From a checkpoint of a small image classifier: arch wide_resnet, batches of 128.
Rows from block 5, named by matrix and row number. Rows with one number belong to one channel. Each number is 128 + 32 x the weight over its row's rms, rounded and kept within 0 to 255. All counts start at 0. Numbers have three digits each. After the name is the row's rms in percent of the matrix's.
# convs0: first 3x3 conv (model.blocks.5.convs.0.weight, 256x256x3x3), inputs 66-76, a 3x3 kernel for each
# convs1: second 3x3 conv (model.blocks.5.convs.1.weight, 256x256x3x3, transposed), outputs 66-76, a 3x3 kernel for each
convs0.69 098:080133093142131123060152138134088105141115122108151163213116108099096133160135074077108039207123002145129073183090170099153113165140114132088149125111112125115116132152108177159153085149147142133120163184179142166138128118114135119035122125059129153119181156207114193144134153129129124139150112132
convs0.70 100:118117077108176169161101116176134091134191067152165106106117133108186159154127169112089134118189160097148159142170151121142194119158126135135140071077085116111130151166070126122099140128154099159076144129123155167135161094163127129120156156069118126123109133131166100128223187149134175157159084144
convs0.71 103:156095206113178134168107155090117084120188117141136165115161176173117118146143185171106131146135118093131123127161095068130145023127112132152089086100121135128105140127090186136065141149067158112154173127094158136116132099131130093049098095186139127147151091140091131138136115131195214129160161170
convs0.72 105:075130134108094140097141129173139134102095120057110098132118158112113110127117124107100164109136132123141117201154143146168125129145194140125129113139187115069137118113152081108120171120109090075083092063080099125123061094163123120130123106132081117079098094155131125108132141134168148118157168172
convs0.73 099:131168155115104240152172157156152146092134154123123155133147108141144113101120086094129208116157202110120164175171156165135128125110121155175136081099205118114131160152154121161147153113167086130118115114124105126131131145100113100131120128122122141099113129135196115102127205162108125120077122123
convs0.74 099:180137134168147161121119168122138102151156148162198128111149153135113121157164095117097091122142079142118119119168169130132145178172135144135150108154109068092113153196172129166120169148116174119138151186147179159165117145141048080096099089131120098092090093095136183146112082077141191085100159145
convs0.75 100:142173106156164076088105121085131135111092073130115072132175146101085116115075164106122071102137086121102161153106112140150155113163111158068112203103053110093139124150122103121116119122116163163170103133126091073073150142105103135189155131151133171214155157170089101120138155153085127143117154157
convs0.76 100:125076138150149094114117122101139164118173134088113182090099157143072170134081074134178143122147111136133179191137172134129120149193175131145106138139182160107123123120065116139075120150138124113098159118159116078145167145129212112108185193171153168195128148197092119131167122161156119171121104141
convs0.77 098:151157139102150117104062131149091154135129140152116193152160104154147115171142134112121160133089059113156132102124155144129075152136141112166135086147109070104134086166130149118096094148079104102170106143170117163142136147094093158128091144106087186154150166155167212188119089112122158105135128168
convs0.78 098:159121084135117099100154095099113145228141060120116109100092103117135167119110090139178165166153142168185110091150101054117146167105124156122094079121133111069140122107151088120163141108123086088149108099111138082084141148172106131106151098136165199138109133141129084057123114149150167130111129088
convs0.79 099:164180189159162138119142091121127135142132120122159111114106111117095109157127123125159115148106145103112084118160185144105091117093146134156126058103169052070151115104083147120121164123131106133154146132093141105162129106126077134126102112117071103061122115075127102124080130132118144123129102115
convs0.80 100:128093141125126147176086166089157127128139088092146129150111149117117122116111119173107167117088171194124137146077120152147175226129135094089161111124065136142125103129158179101158157164143161141174147140164127189131167173128149113135089101110156120169112168202093179117140116156117083118144117155
convs0.81 105:141108073130074156146173091135117157148145157103226072110129148146118107102140142124143150094089145171132127117118127146152124149111136107078072119113118081109125173100134140117107113138111094157137156175107103090166168124149122140134100124124113104109141136112137136117184125122176145137157134129
convs0.82 100:170120152152160210088122132114172175136124149095098149180165108141165120104115204126107116108142137132126125120228161114166135133131149150106210133128150065136123137203142105134123080059173126161103141132117193148148132186135125108154172111099049151100140153102142124157140154125136128140143156075
convs0.83 100:141135098148116174186131104119157079095150089137131131119138150123139125151102078121119143155105111145194148104163194100107161104130220137137083164157062143109120162094104146145095135149099107153125135100109120098146113142116157125099135172130055155077085106103138102123068152112128165055087111054
convs0.84 098:174118108211144082179157115105087115126162117124128110116117115114118132110167158127143070115139127172131162139161064148101129142104084121151107128158108166149157130150210089141153144158158113143139093111124101095136103188163108155129130105131132145178124176146113183149073117106124153107131163074
convs0.85 101:141148139197169095098128147184190142112156111194158137148163148105116113141079135141143065095218143091147203143113102188096167075187188116185197150126108116096111116137127200155193199209115139166112094127122154116133163103163084137134103073120158155107130161161149160146159132146110175210136135150
convs0.86 095:101125153125190101076099158155117125180124159112152130108111114105162109134154141167197115065168168120165101142137175110094137104136111136148158134148217158098123139065096139099095098181126125165159131141076113133107178182115131085120149122117092146137136120134132109100096071124081129179158132060
convs0.87 099:089080109091119115120173145147157189163109144197131103097122110120129158117110183135105152125129164084132095079111059127131119122167159103124144071096118122088076123122087069099082119108145150166115135151159148140098138106075159076109111138134086084140133084113100140177118136139173152135181185114
convs0.88 098:121113122124103124165076149175093127141157092137159140137109068137121098080115119111196137059166132089128124177152143080095127071122088132130168143188192192109156132084121124122149145117145064101096119126115163167103101135145096127099083168149153124160092147149153079129086088073124176117122131089
convs0.89 099:106133162160107075116150119122107139170139081111104142120075098114094151159113135145187108140106118086162093139161169172103157144158181078116108126135069051126111162154108177141175089130155118162119112114140188131187117108101120131080097148119104109127113122138119137144126096130122128171123080093
convs0.90 096:139145069134107154154184163148133176101130184128074076036089087102157144118090131130154197176147100170190145129120123121120092137170123143088145088140137144149108150170160160085126144109094124121130123148138119111151152143176109128132120108109125119126134129131125133157115169127142098156066138096
convs0.91 100:082083138143143149098124086159120106092105097115153114128139167170102076088065077126101130103152148127150101114078154172171205115124147158167153109154126095062117141160175102100169143135116144154117126129150154132200163114077109167080147113123101116204161077109134075091137109095142109112089110118
convs0.92 098:095148098069191159183168146128095146177156149172124061094154120156153147081058125087093089135093163177122084101147190182149123134164136072130128107137093130217180113166184098166117108094117138102130107162180137101064135123087143172152143095140114131127136126118174135116144142108109109069132110158
convs0.93 098:150092129108128181089195118095132125108136155109103075182134165104172128231137094115134119141146107125150152167149102083154072189093121067112109157139155165179125107117170120164129154151100127101099197117129182110108145156113118116129122155098111129135138146145137163092130099069153133112123122094
convs0.94 099:105106085114084150107084035138093124128156134140136129116100121058130175048103105125137059109172146133085126157115125060132071255172204106198125131146176187118130107125099128160081180073093150113149115123170167115127196125132110093111134122151090157116100148179098122052130136090088172094127121129
convs0.95 101:158113109122170114119105156088058117148114135132160147186151077090142121106165167106114111112112173106136137148123129172121136153155093133107148088117073133140166156124118147151140109148149117121175098134145118181179104090148112165091099164105116141191123047123172136061136108131112153136104128167
convs0.96 097:109104131099144082127166133122109103140115169092090086118121112156132101137123164150113137147108094190189128117159168148122178179157093125103100088151142093125089146152101155121130116124193088146168086126166079141104216135108155116167160164111118153117148147125081034104130088095070109125145139109
convs0.97 098:151109125151138123175149133141120110099109116141094115113092126120155147114128185128105085160075142152165156173146126127124094119166126117134150142135138085159118160110078165147136135155139185108117174147109188169139143095060158124087105153158166143084128123168169112099111089064195129056128121099
convs0.98 102:117119100168082124167106124117102155157100160045082077149145138179149191118125086147146113110131215100179125113119072127124088148138110096150127141212159158120173122129134169148154146093171110115116128171178113168145132144089112130109100178107152141118166127174133161196109155177123147124149080086
convs0.99 105:136144076147091103120174129134096123104136157138107142123116072160157102147116088184103138104148119152096137152066088112138103126134125105090111155100124140168134092109084115107095097108084185193134166168138210174150144129123169156141149177147160130129074134173140132132171171124181179191148129145
convs0.100 102:129078149062099090144080081137162116161087119128133157147149172172135198133128162136131105109098046143131128120119065128067130148119124160188118169124124148146148129140135149151126120102145139061090155143119131141129094149153099141168104143095147195168154106110154089149155139182161107150101121152
convs0.101 102:153116094136155157066157162169117125078130151167168170130154212102152163151089135085132102107072201102127137137114108105150157070103119088099139144063130103113246131121087161144143133176108067140182108130147139122135104130132164099076168126093157160120229148154156128163121159187126146158107118134
convs0.102 098:164126162132118175106135140100096125120094178144088115117077110101137139150145083188119097098041179125113143099118094091090119101113145189115137117203124149129145105081100127085121106075108123152122131126120167116108132125158121178144109089085132126136120161177143126164167142133095148143128118143
convs0.103 100:193140145080157111089099077102115119086121064128096138162118087119115077111126102111136197140140100170112079141128146161129113155133123184134115131130151098162135109085122120095152138156139110091122160140167130150160066138101102139147106138105136134121128200084174109114101111117142172131117139170
convs0.104 099:121155135105097110076126131081092098124067103136055173144141202138153104115113124106110177143093169175138108122127115108138142128131173126142128099118113096057079129113153112085150146176151076069117165133136115113117150136147178098172074098081173087154144157153141145107123122152105094129159101134
convs0.105 102:134186119082150161176218166175136153070157105152104122134113128141140172079129129210091110105174117182135149115150155129136181163093141104166139145102101128164123092103099137136121139155166124135127183111057213131118126071186091124120196112120136147095129087141166129109114160132097140114141152082
convs0.106 098:097160098171130145159066042149164119161145171071096092186092138132117134126102147161133140116130079102121127188172112107162111082180118120165059140110147138111095120171113102126120134159110118137127151143144117158144166124139118112133132116150138164104114130110137146173114104150097117091119116062
convs0.107 100:155157118115129175135127112126122125147150103098101111077139168151121149130127094144107095116110069028127153094157133153100216124158109120131103110203097162088161120183147157165151144102173117117104163113075129154136126097130066120133070143157178106111167122115079140089133170126181124220177123126
convs0.108 100:135114122143109106138088088123099077140126098146162151158158114088127097148128126113079115102128115067113120136133120142155081111140106123143165107065119082089118129066101121130100147121131097140139109104100104127126113082116082105108085070067155159137126129133177181149117069094165183107177188149
convs0.109 103:090158150143155120159106092197151130178136130140127097147093104151127130145137085143112127146119122159086159096156124141143134150166132158127137130119099122158120147152137140143153139136129120181171127194162160138136091107080115097103086069091144152142175157154123126110141130150159116137142139132
convs0.110 100:114131161172135098148163106117152145104111148061147142134121142105124104096113076167141100118143086177125078164090126114186141122117192191112145148092119138134041157159075120182125090138173129132117150134087103097084082137114111121233225140110128140116136141137127255115101137150076088061092095083
convs0.111 099:117149153169091166064090118192243191169151250145159154170196161155137127123133153150154124135144094167145130126122118113129133129174099182097121120105112139132098124135121169125186143154172134142189161158169101109130084096104106153100121166177146113122135116119082141120099107191091148137133183130
convs0.112 098:071145110105069111130101086143161184173159222148162163153137148136130165131126154143128163102118124111067077079141119123135087123159082123154138099121142098131143097186135169121134128121138157117132150142129153116140106107164120103145139102171130121153121143206154217185113152197060093160112112082
convs0.113 097:132101122090091142084172081150087081203162161165098166095126140119159188166173148158144135197134100175080112114129141099110067123135139090097130109102117172184148077077094116085089147124134162111165095128120115133110137177169115125090166128125149144070173134106144189156106157176148164167137124133
convs0.114 101:096092096104087132140156108180110133158187159107123134162132148128123170164146127119167143161069080068126129140140138107126129062115097139120148122144168144157140111141093072130119110128151111173137169139173164136111117133175116171202123151130104128121141067132169145085099101144132111082112106112
convs0.115 096:132119156183148075153108127161133176163141147097138144118152144082091107181101178156110146093151130104179125185162111143173076106161114150163158185161130151129082081109176149144101105102142156141145139177169223146164117141150135153123158182147125103143134116095145203119169149120121184154131037144
convs0.116 101:108154160163100099103126101102164082129158093109085073134148114122136104149118068137163167119112129092141137130067106129146147168091183115069095129119104140179130115130109127169174155195146168129169123128141164129112128119121111125108133113091089162124092124141103105174088107113084120185132166128
convs0.117 097:106155167106088138135174113166134159166118152171118088092104101121136149114176177173150124246164118134084093120133157114127148104162181157142097138105116203165166097088139103088097134138150123126131107120164125108168141119081144127140073108116126135123206129097146127195115121147119108120134142135
convs0.118 097:116151159143094207088101161136113130127111120142101086188125126087149138105133097122189126094121065151126131147145108122128162113146095107197106121109083110088115150194109123142088147096078156132103138116117100072123123144163136142164145104102082155134085164088147102125111166158161102141136096133
convs0.119 102:054167094090144100077140137159133116135147139068117123077120095103110142139142184098103118064149128112179126092096092153114133187100092145143193173113157137135106139142089137176127110159112161098147186123151160174143131117144146141144129090117100161110123102155092181191126142126098118073133113110
convs0.120 101:174130115111123118140120132134102107136123149112161177132133127136135168105100091159138138153159088176121156107070060105069064135146106208164167156163122053122119190133138117127101116128104129137111120143115197172138124108119109079125117103108145132146162134142110091125149130132132099140133110149
convs0.121 101:104069161093079140199130107097093120127108198146149173112116132111138090098054129099137113121142116150115092194134155173138193121120168163110106157094110126175169134156146136156127093129100144163143107117160082100162147132168107143147139150147133072046081109100111122105097108124155092102188159160
convs0.122 099:168139108076183095090143108159127141146152114179155166104159096208192113157138126155143121147148130146125106135132140105102139113049176138043163091151142111091103132080096161187112185130081144163134068130132134145153201161130126169122135069084102143099135077124115093110065108106104149113124111100
convs0.123 098:196148092143098115191123059141152083143133108121095118113085120096096124132066067151184141154139115125160083112135117111070088074074110108133157111190156095090083119156133118124159096135134119119140181162156106169153153143160095147117113124122081158128122116134137137136097119099112115098118093075
convs0.124 098:087145110156142075086148097126093094118134154161168087152125142120134165142144142171163131121080124205102109094138110084181180150104150137086131096140063166140091141089117069137141095119122122168121140161136067130135084094086122132115111147119148181179128150128101141131075131183149127159119194137
convs0.125 103:147083163116164114095116169102082103116061096141097153088136150168148167144148135130162108068103100137122172106132105080154121129122163063097107078096124158126100133114138106123099115130109125091102107123126118122084156130102104085094171137155171080108168142161054138135123085161118139128117119108
convs0.126 102:143109149121118107137094135127144101068171119158132131166171150085147111129128093078133222074110102125148085152134131145135132081123110111118095118103112156212175095072087110137099121155154122090138185157154135164133160165145087090122172114122138174085190165125082087088141097093128142083072126101
convs0.127 096:096123134159128122121129130080145144067131102149139057120138125200145082071156125081085128080149110117140085143187145131106096076084142082089108156164133137090132155148118104167186163152120077094112165120135146099112190136154095136138105099129145091222155177125097102101112096104169087121094087157
convs0.128 096:164104045103086190130082103139125122189162129107120115178137162100128143161143179142146134175162140093110154138175144122127113134101097174114087113143128094064130120125107090123144113100107101117102116123071102102120162165146128150117147133122168099110130130079135114145097106136103121115132112119
convs0.129 101:169049134128138124130061127159144116132134138152132120112131114086131170103166171081144131120108096109120136115144138110143158078115138106120102135123153110141138091129166076124161147150132141152102132176111149114102119088150148144148191184199148132165128142142135140159189063094128130113091122168
convs0.130 100:125087113112104123112076150115105145124152155137107163095077120192122101155165127129073147134089099154121110092101094080145112181120102157103129197134123225098096137134121134151140130148184092104145130129104157132103125054183146147086093135146173122078130130087117177148077104069106101173129124098
convs0.131 103:171102119145140100153124119132131163122162100124096091124134156160123142150161205077078022157092091105126100085170143121111094111116141072071116107108188088140104146181147099123120104113113136110123151134121103136099129134182181139168114157087126104175174153116156107124122117143166069118102104056
convs0.132 096:131212149170140177122113136107106111142173137124137114094100058128120078146120099143170130119130146163186197164151120184187156057163070132115067190142117173107138166097068112163101118157128171141149110144172128177124112182111122128120094178117154087130202143121167104158059147121137187125062136135
convs0.133 099:144151167173136134077132131089095091082153113147154103135178104101084130148071151150154181093120090133105102117136161109127136153093076155101125179088151131137132143127120142175084102182115084097081122120089138139120183137121148134089146099111172162099160133117150158100085125104127109082151134063
convs0.134 097:121131121153110086160171193141096124143129169140154166101073120170097128133151153119147162149125028094189204121128149123169206158149151103076057119160096143145167133123100167149133108112137068111129129129141136157064097131084123154112125154164176142112105103146099141161110107187096163201145151091
convs0.135 097:137176090120121154118096071189167166123160157121144117162141175127150131141135129114122107099168124137102121114091121046094121146154126101117133154128172050114100102114154147064123125103116128096108151142101185142171123121093104131103125098098106096137154145078108133090144141105217123085146138186
convs1.69 101:103145136086115150177155111150133075101144129138116045150124161159133104177136114138163195203150174155196161117162123118141087056116106138209118127191122094208152161132105132125123169134137104135143075127128104136131133157166153092175186066072129105069137108138091153140064139119105119110096136101
convs1.70 100:156117100143126082090173078103145123092128103186146124125096111106121108152168146191141136110100119128076118148117146139177094131179095132128084079145157140166127183138130149166168087084146122097149129136155151111067087122152116170146165112100185137134142194093150191159130120187143090113145053058
convs1.71 103:098075150098138089138085117128171145072106162134110148109096120099094150103094154117111106169104139065154145149193103187165103144190164123082099101138097127183095072141080154099160125158085136167104220119137115137017126084108079115121103125110071121036103116118091117068105112141123143154117090133
convs1.72 123:148141086111117137119166166167099138138107134099116134133149120091125119104121168104126096131136124091094075196111122155169097156129113102161119159142155146135130121125162157141128125146102142104128108102067143131082079099109118103082153148102092120084151128127087147140118096137060099112077093056
convs1.73 101:178127128126123177092140136115160128099108100097135127174172118134114128135147147190145130117118132137138112131118133138115063096124111102197112135082141048107109173132122119106139157159173140127123138206192145176118147150156119136138114124119111092126114137118061095115139134109079164151115164123
convs1.74 096:183139121142111134178083120103107136116135087182211112104138062139122101129154111140139148153167180138149151139156178097116170125196146141102097110162115171230184140079072161095118146161138103139085144166125066115088115133084146155113131123111155115105121139110200136143136147128137113136123147107
convs1.75 100:081133108102149124131133070155153107126155156113138162081130217160137143102169107139128164143143162121128164144119121160076142090082165140156149073156181134117190155166158127113065149119138069120171091139134126119172111111125149156151088036100120123179112097061141119157085161137097120112133114134
convs1.76 099:132103146141153173082109151126108126082106115101083161094154167068152154105123087187159113114087116138090100108146081163081084135120164132135110133057123105128085129146080179132120126129063117073109165185122090145110076139087097128128137093103116128138087135074160112138091151118121107143098129062
convs1.77 098:158124170146130167099088128124087141146077124141139116120096104108079113095128167126165123125151114084117086111149128107126111150171108130109177120161100126170155142123074186133160141049110132113168166125130171157142096195114157157078215161108108102139135083146125148074126118159197165138211136130
convs1.78 093:174159099190192170113154096145156103117118148119109161097171126114108156121128169099103170120148129065094118072156190175121162108104141124209140118103169088089178120092067177102143101072074164145172144128096159127112119113112140186165182090121131093094156116127148174137040143089122140096159180089
convs1.79 094:092128171157112187175163160133096137091094118128107100049115178117172147110148104095117070164191169121130118153090109073111100151103134107103121198143100124145088171129109133059066149096160160093136152189114086141149151103105141190170126174118116140115205142177160167136119158158071058141145162192
convs1.80 093:152130121111118126101138087158105128116128128140130157132143093119125122137154186153109139075162132133170103129124136064181124122100117167111110086140100118129150101110100140086130166109054148130131095121140098075105158087135118113139131105150104103108141085151130152107097154146178139110075150105
convs1.81 103:142114117106159186145185085116104112121054102117134115133059135127163096105109108118140069159149098139133114142156188200197137191189211119112155148123122134129136147158191134112132139158149146163161094080100132087094124111150101145132100088130111157169113130153140103164105114090080126062120128120
convs1.82 096:124117146116104134111081080137102110091120114141100101146133139103170161126143137106107063114130089125132103126209169138110122093137173060104110097103105158138078121082140147144100098188083158148131088110102108140134079102110108115069155148134166127138125150116094067136100121176118102068123142146
convs1.83 102:142099175143069111111049088119124198156149137187139180177122131078140099120099129100119132126062097072096156164122107143197098148139154155128127170097102127207124121095103158171080158071108139113143160108170130111122130115113113134113163105140149109146104075064106107077153117130149072151127092152
convs1.84 096:127090103132129147079120174118121156191082116164091126147136157110112135152113179095092111135144122141176153125129105115162144164154120056136148091119175107111088144098108099151127112102093104133117087144121157153149176213074155131111071127112129178089114109046120130151105057121151097144129153157
convs1.85 095:160137072115066109037064098140126118133145146096138146134117113097127131176137124092115080135124086101122143107164108155081147147134094166148135116169211124130079105132114144135134098154076104097172113103089133104151150110113128103099073190187087158055110087124113125064094121102115097173126168176
convs1.86 092:121108082136156131089097097169133150165087141107053114074127105131126129113130157129158121101113194126136066089089106070150104101116133095174138135131148089147129055135114095111169114110170128121100120109093137164132111133147211172147106095120151151115140160145202103133093129129119125149142146110
convs1.87 100:120154127137174144112133129158167157150120168131068133102076095135154154122064114131086097138173157148121144092151089144161133169134121136125146139134166162112126149155145113108109125142155110126108181123150178167152095091126093119162105190150130145082181161155141164121102140121129072085036094097
convs1.88 110:072173170101182130097129131052074113125101136133090103127156167126105111115099141141154154114134103185143075167176137216182119169160153120106148109130115097119137153112089124058131092084125067131092093163131127129107112112129151139078171144135131114164071134132079056137132157086135160163142157112
convs1.89 091:098058191086200086084110076141121186143124171134175159145118181102111127132135133122134110127127129171150104126087128132088159091090121135116107131137097076158082082130072108113120089158038120113165137149162108144183146175135125143117078182136135109115124062114072124118168114140101159093119097157
convs1.90 088:111148185158095179130121075118108112165175125186144117125142098173119099113079104134100156100102120146073091029133129118103135109113120108172142125108125089100105118128163139114123106118153122105117141119162103148141118134137102134121099132088094120160062102137106108144149077102123091140196129106
convs1.91 102:143120095143171093167136146109102151133137093121151169116086119103122139129144168157123145131101131149084144063166119124118133140050112103121106102155158169141127104116066136126090067142100093123105087087119105124099150120101154154152175131109113125093144106169123163139134143079127135146113080062
convs1.92 100:148107088127067077112059101126067090095099179169153189220128137105182109155093070193132149133118115102122148063118053116062112086116092162097077125135124096149089110122147097093122119125082067040103142143233106125104088124090153179129137107085121144109162170136086108134129120150055135111177137134
convs1.93 099:124113135193121116100130097133143160117176135178160157122135128109133151172083131127120113162163131157147175139100127124130087127118110126113100127145180140136091088121139159134116197175125115179147187216145147164097113108125158147118109144142138136085182140129090163161116167131086123095191132115
convs1.94 097:136139152117165113156115113146115105190134098181123124129161172115151151169057113156148155113105162114173121141069177094106062178121116136133145147120092077089126117100130113162096118128140126117131107146173116121122144097140097137116150150156136170090128132124119143063138151090157154063142132144
convs1.95 105:108131089184172123191133114150183166111166149148142142112088114112121160112155118095132067101140139103130175104135103123127178142096121151160091105170114173105091123099163109114130140049128080122121075077089148137120147116086215151073158096154210196099114125087119112134117215213134157121163142161
convs1.96 084:170107121162161100107199109103191226126163158123139156112086121144130136160073086140125138165137109094133095093148072062133118072123079109125109115173141066053113181103045140108115095099118116125097103110137123141177138122123157151174128099133114133140116088137150042171128149186123151081055085160
convs1.97 093:169147193188131109122108091158174182102143050092130159113101100161131125160156134100165121165135085136151100114120141165091170118161078154145037155110116127090153090095046162127147157175145104116140094112162153164141106150132110112133110113105092188129180154122107152120141110113137170111158142140
convs1.98 097:135154172101129078097175120130061115169087132155138126113133113148125205176099147133133117187111106164179147161119100117161102166139094116132133080143114078100111194125150147201133144084123091166063176180099124150152107115127163098139153097121094079143099137159109125109073052115181122116169107099
convs1.99 117:106149115115081131137166121131145154150170124155185149085115108160108123167154109158127119118076091136093126166119182158126107126171124145137123102141155196197113130100145141153147112108144089100054114088079146134103146150149132221179141089081137105124139151127133144112098077070039098074059083111
convs1.100 098:118123077140174143086132139086141082138106125107118168185136128139032059142086127150121115067087100111146130106169156128183114148194104162137121101132053087189073039107083080140123108147112160101187139151167150134164088161088122095159116106167163160100152130110161146058061128153125129136070143168
convs1.101 097:145153048091141093152149113135091125137061156102112143094144106135106134146155162167160155143123175119152142123084172130125135099149146099109162111095153130097145129155151136070110067144119159133177112097107107103147130092070156165133152125145152087158148086104128125078123183133109119134104186108
convs1.102 094:073147136101146141137078128233136165213107104116148087106138126134164152152171114124161118134138117159103099160112113096113088107133141119114110132071121148117114080116122119084145176149150099116066110094109147158175130128130123120093134086040137133148138128138126166123147094127143153188115143102
convs1.103 097:110114160171143117145090103073123102129119129141141131120152097133124111190084140095162134110189131129124123132105064111102117152102091125112137148113172093061109193113213127151140126134096163185095077114070133138113096121162141143075103193165156164127131079086094104123192106110100133131139112160
convs1.104 094:145097138128141114165132152136145126105111084154096064106078083130082144107100190063137160158159182127139185121125186112148162150130126101122121110139177100090104176177134131157122126103155165130166150153156144121145179119117134107168114142088156111148157172167125127165190088074125108110140058144
convs1.105 098:105080055165071116101091134123152148168132135176055155103138158159095125145109104119148117154128186200108165093112118131139110171163116098175104129168154119111171127109098153091134092156110140143160145124152115114104138134167089099149198107149150120134198081118110145129135133132171148161166107133
convs1.106 092:118132180160134142152109128105120192124087177181140191104119126085152082201104138099149156039142095103109195147105092144091124141148167105098127146123150087109103104105067144151161107145106114121126125052111166151176122153110149133134124119163092125090113090142131143157102142114131132174116142144
convs1.107 099:089121135156138153129106098166148152167106158134133119144163164097042111118121135151151181114156180122146134086121145095142131107125110119089104103108114077049147210111093122157123175153163130181217112158186097082135169113092205181168101113153111146074117141104135113115115115166191092174136088154
convs1.108 099:112079160169117163131119112114160105094099129135146101119121127098125134120173164127072118090083128128119199068034101080079074126111077089081107145145071085105125144164131175140178149134207155141143182138168190144121066176140101103091143135146096115142227147112183152186173146121141153153134123105
convs1.109 113:187129136117147049147108115098118142107116111102147091158137152132126139070105096138162114144151145172157131094113115113107099074082100135099092114084147128097114109102116150153111127111118124117130126132113088103100121163139104133159090123130183119115147136111151079114140160106134143154127142136
convs1.110 090:126148162082135143077182091119130159117159147155134154104115153103179137114130126100130103049134121104111110144081156083162133136096169125095120136108112163051123188113145156165084157070088123117139137107146145106145147089112143159119127135151089206103180109115097155146126098123157118112099117111
convs1.111 107:084161158217120175122140097112111113136077093135171126154144168098059085169072058131060104130142091118142163109147143125093089125174117099116114082134115123097091147129095143109122126092166094094159102127142185117136094125091081130116067139147143172098144113107084135140148103156140117163149108048
convs1.112 108:127125099180163128139175127116179189094129191093114123092127124104084075079102100091147124211178185115123131159100102120126092159131129130069159119070206136158186157122072110092148150130163144117171103108168190109096182128159149170143185122112096097056123174123141093096112138128150154173093128150
convs1.113 099:133120135180109129127098096156156210159174181139157135123156088150237116113172161132143140147110119104159189125168097084116109072130121105193149136167143148128143170110160158104167084055226127126135106104118115080137137105113113161107142194140127100132165165164187166126128122102148172142148109121
convs1.114 101:119131146149147174178114165106073142110119103068107100115149107129097134100103113107084058107088157086174163121137103126122162162155166108124119196123106142138113086117091139177167139104148120136169034143157082079151114095087112154110126147122091096141089056139109153222128050123138130155183124154
convs1.115 087:126086095133137134180115098177131088148117147095129090107131140086100141130145133106145136124158159153157131076117129062149079043140114154149142161146149135137119167078126061174133137119139155162096148103109052143113148160128076118088076116105096151090154100122102133194119172126084113137075152203
convs1.116 105:126088153082176119180139086125125135087061125161146106112089118100199061066123125141115097148084124128138103123116088153153127090166114094085116095072124055084133081107085109131152092099131155125193134162189153108224129181166123152185098126099108102147075093128098147169049129058093088053138094087
convs1.117 088:145186126141132115109088105158118107174101133145081161069110125139093141118153113143133148072125143110120176124157127118139071128142096106129136123107092136123107136131153161111054121085111083077169086070158114109161121142154104169107138160177129117075164164131128139060150099126187100200146107156
convs1.118 090:124105111125173139097118100143148158170145135135140163152124131120153124149139143098131130102137079048126094073138126142151132064136156105136141145143145144163099125107130141121143158141082081096102099136166092128134121100075113097101125112158156131132096148148111144166117114134129129164052140092
convs1.119 113:137086119100094126157124150147127112122102120144105176130109079110126075173141129164108121153129138161169161127175198146155213131142119080125131100112144112134108091114107140117093165148103131118120118137109148100129110144098195086133066099100080132129078091129116065104135134176125147090178161096
convs1.120 123:106151121150109133143091121147100075117109111120066096105141126150129122170148086135140155107125123123078146104178166145154146123144118063123118128108111035082118111080080094127123085122184070112112097104088092115114154131158131102137156187194132134116133143168088135172097124110068117148088114148
convs1.121 098:170130160194127115206198105135173167124124146121105166152158166137108145129088101142127155136132127113125146043122090125060132082091104126167142138104146077147102117142130153051118167116148166142115183144079167124122146124154132110109164121131097146144139152143116117177108143136145148237114162093
convs1.122 102:140169162123122145087120101124052175091118170157101219121106161136123108129134094141127096149118107158119130087146130135189080158110131100137125158132127181152139126085131095057138074077063150165166182130130150205130142105116135163160109151134120149159152155141155095152167145199150118127145138061
convs1.123 093:103127132139117145137167173129107103108160096144104059113127147128136164159110098132174127152156071145176111139104160186118149108132115154123118201103185183084052124118153146151141121119096134173119119072098151105067201165116122159108153149140111114103124077114116114147141104061138135117103113091
convs1.124 094:146171192160145172103128084105102091099141128139113138175137142147171123156147125087069185125137146156147172089097097141142134122156107124105133121135139114106146141127123045170082134111080133107064058124098144112145063110096099109133097097116151127140175167172150122103170158089159079114101090162
convs1.125 102:187178115142091136094104097154088143108135186130160150160092133144155160136134059144075157113035135103040082202107127077108089130092127098126171101182145148182143108155103148175132133094079138178163081077125101170139125157151154149112119092101126112137140122138122144131132135145136120152161118090
convs1.126 098:107098104111147141151143143160119121120151106190158162130138185103143071122222127128123160157137143137092170142133081136100163155096118086133163114137083107139104099192102193155183119139095197162154180182175105124105147133132153101118054187107121166156183145094095114106100127115173152117177179118
convs1.127 089:074147135117150107215133127135143168132127164153141140172162132077097102114119083144144123200142103150127143081140087139105178190124097099109129107128086119144118118135091160133036140163146137129146129128116180164146092082168108153131162118124164184123145195093138116113065139182115109126127093136
convs1.128 084:217194124190132080116164068112140077168164206115160079151144197123157140145144168174141129148105174106093132148106172097173116133099106157212131125135085121104137150124151128175172090164148117164136134088106117139164140149110117144103121108162147117117140130160092143099121198170170116177170072126
convs1.129 101:157104179081135132109137156180143149126140144115144105129090140153132132162145226060131104094163148094186117116137162093072119126113133098157089074106105159118121126166138137095105132170136129112174132134128094107105150123108091080122098159121097101126152118062133096061134115067096136111144112146
convs1.130 100:162126127113150125114118159140124124167112083134109022185163138157186174087125160118133132133083119151095124099209175084102148090164133157035142103117164115171140129090099158081145140165147092153081111104115102139103119104128108131111143193165139139107089104141110143133187137150159190172180135132
convs1.131 110:063102216085097112141114145077143121129146109068153162172131124095074126085038076139144163115155225099103212159195153092163145064128098127110136140128200076185160113114051110122092113135088075108138132141122116103119166191130132132140113105119100128135080115135148111107171123081139137090194129109
convs1.132 087:119069080148073157135095133119112137132138099187163132181168203192136131127173194097147101110094103083085116102126113073176120097143072091142120128103083142172204099127136160098205103098150125111160126110135125110121147161080109094082116141058219090163107179190138168133087084163088089141065108134
convs1.133 091:093126094185094117110166113128156088131089111157137139149202141121137168125168084158137139135175128103072122106148079184180185155124132173150121137151139160184185123134124063151146120098170125131097121143099110107108106119130083156106128068218182079123142128093111090138166142170132088108149183110
convs1.134 092:134113116145081119117134150105085108113130096040146086088171142136120170122174126132139115092137157129135148167158130048110069134127139103104126113151163117132158125123157132147117116089116110137135124136120090157109156083168122119116161103145087146129129114148164069073098162108120153119106100089
convs1.135 093:137156168145208156136106141146132155106123123131091135112144105142117160104142117148161120155144140107132128156201142173151101105108079106122218124132117224152097114117138172139127133174124096119152105160101154143165118112174163153170213095138116098099199168181160144138103104117123117122090140079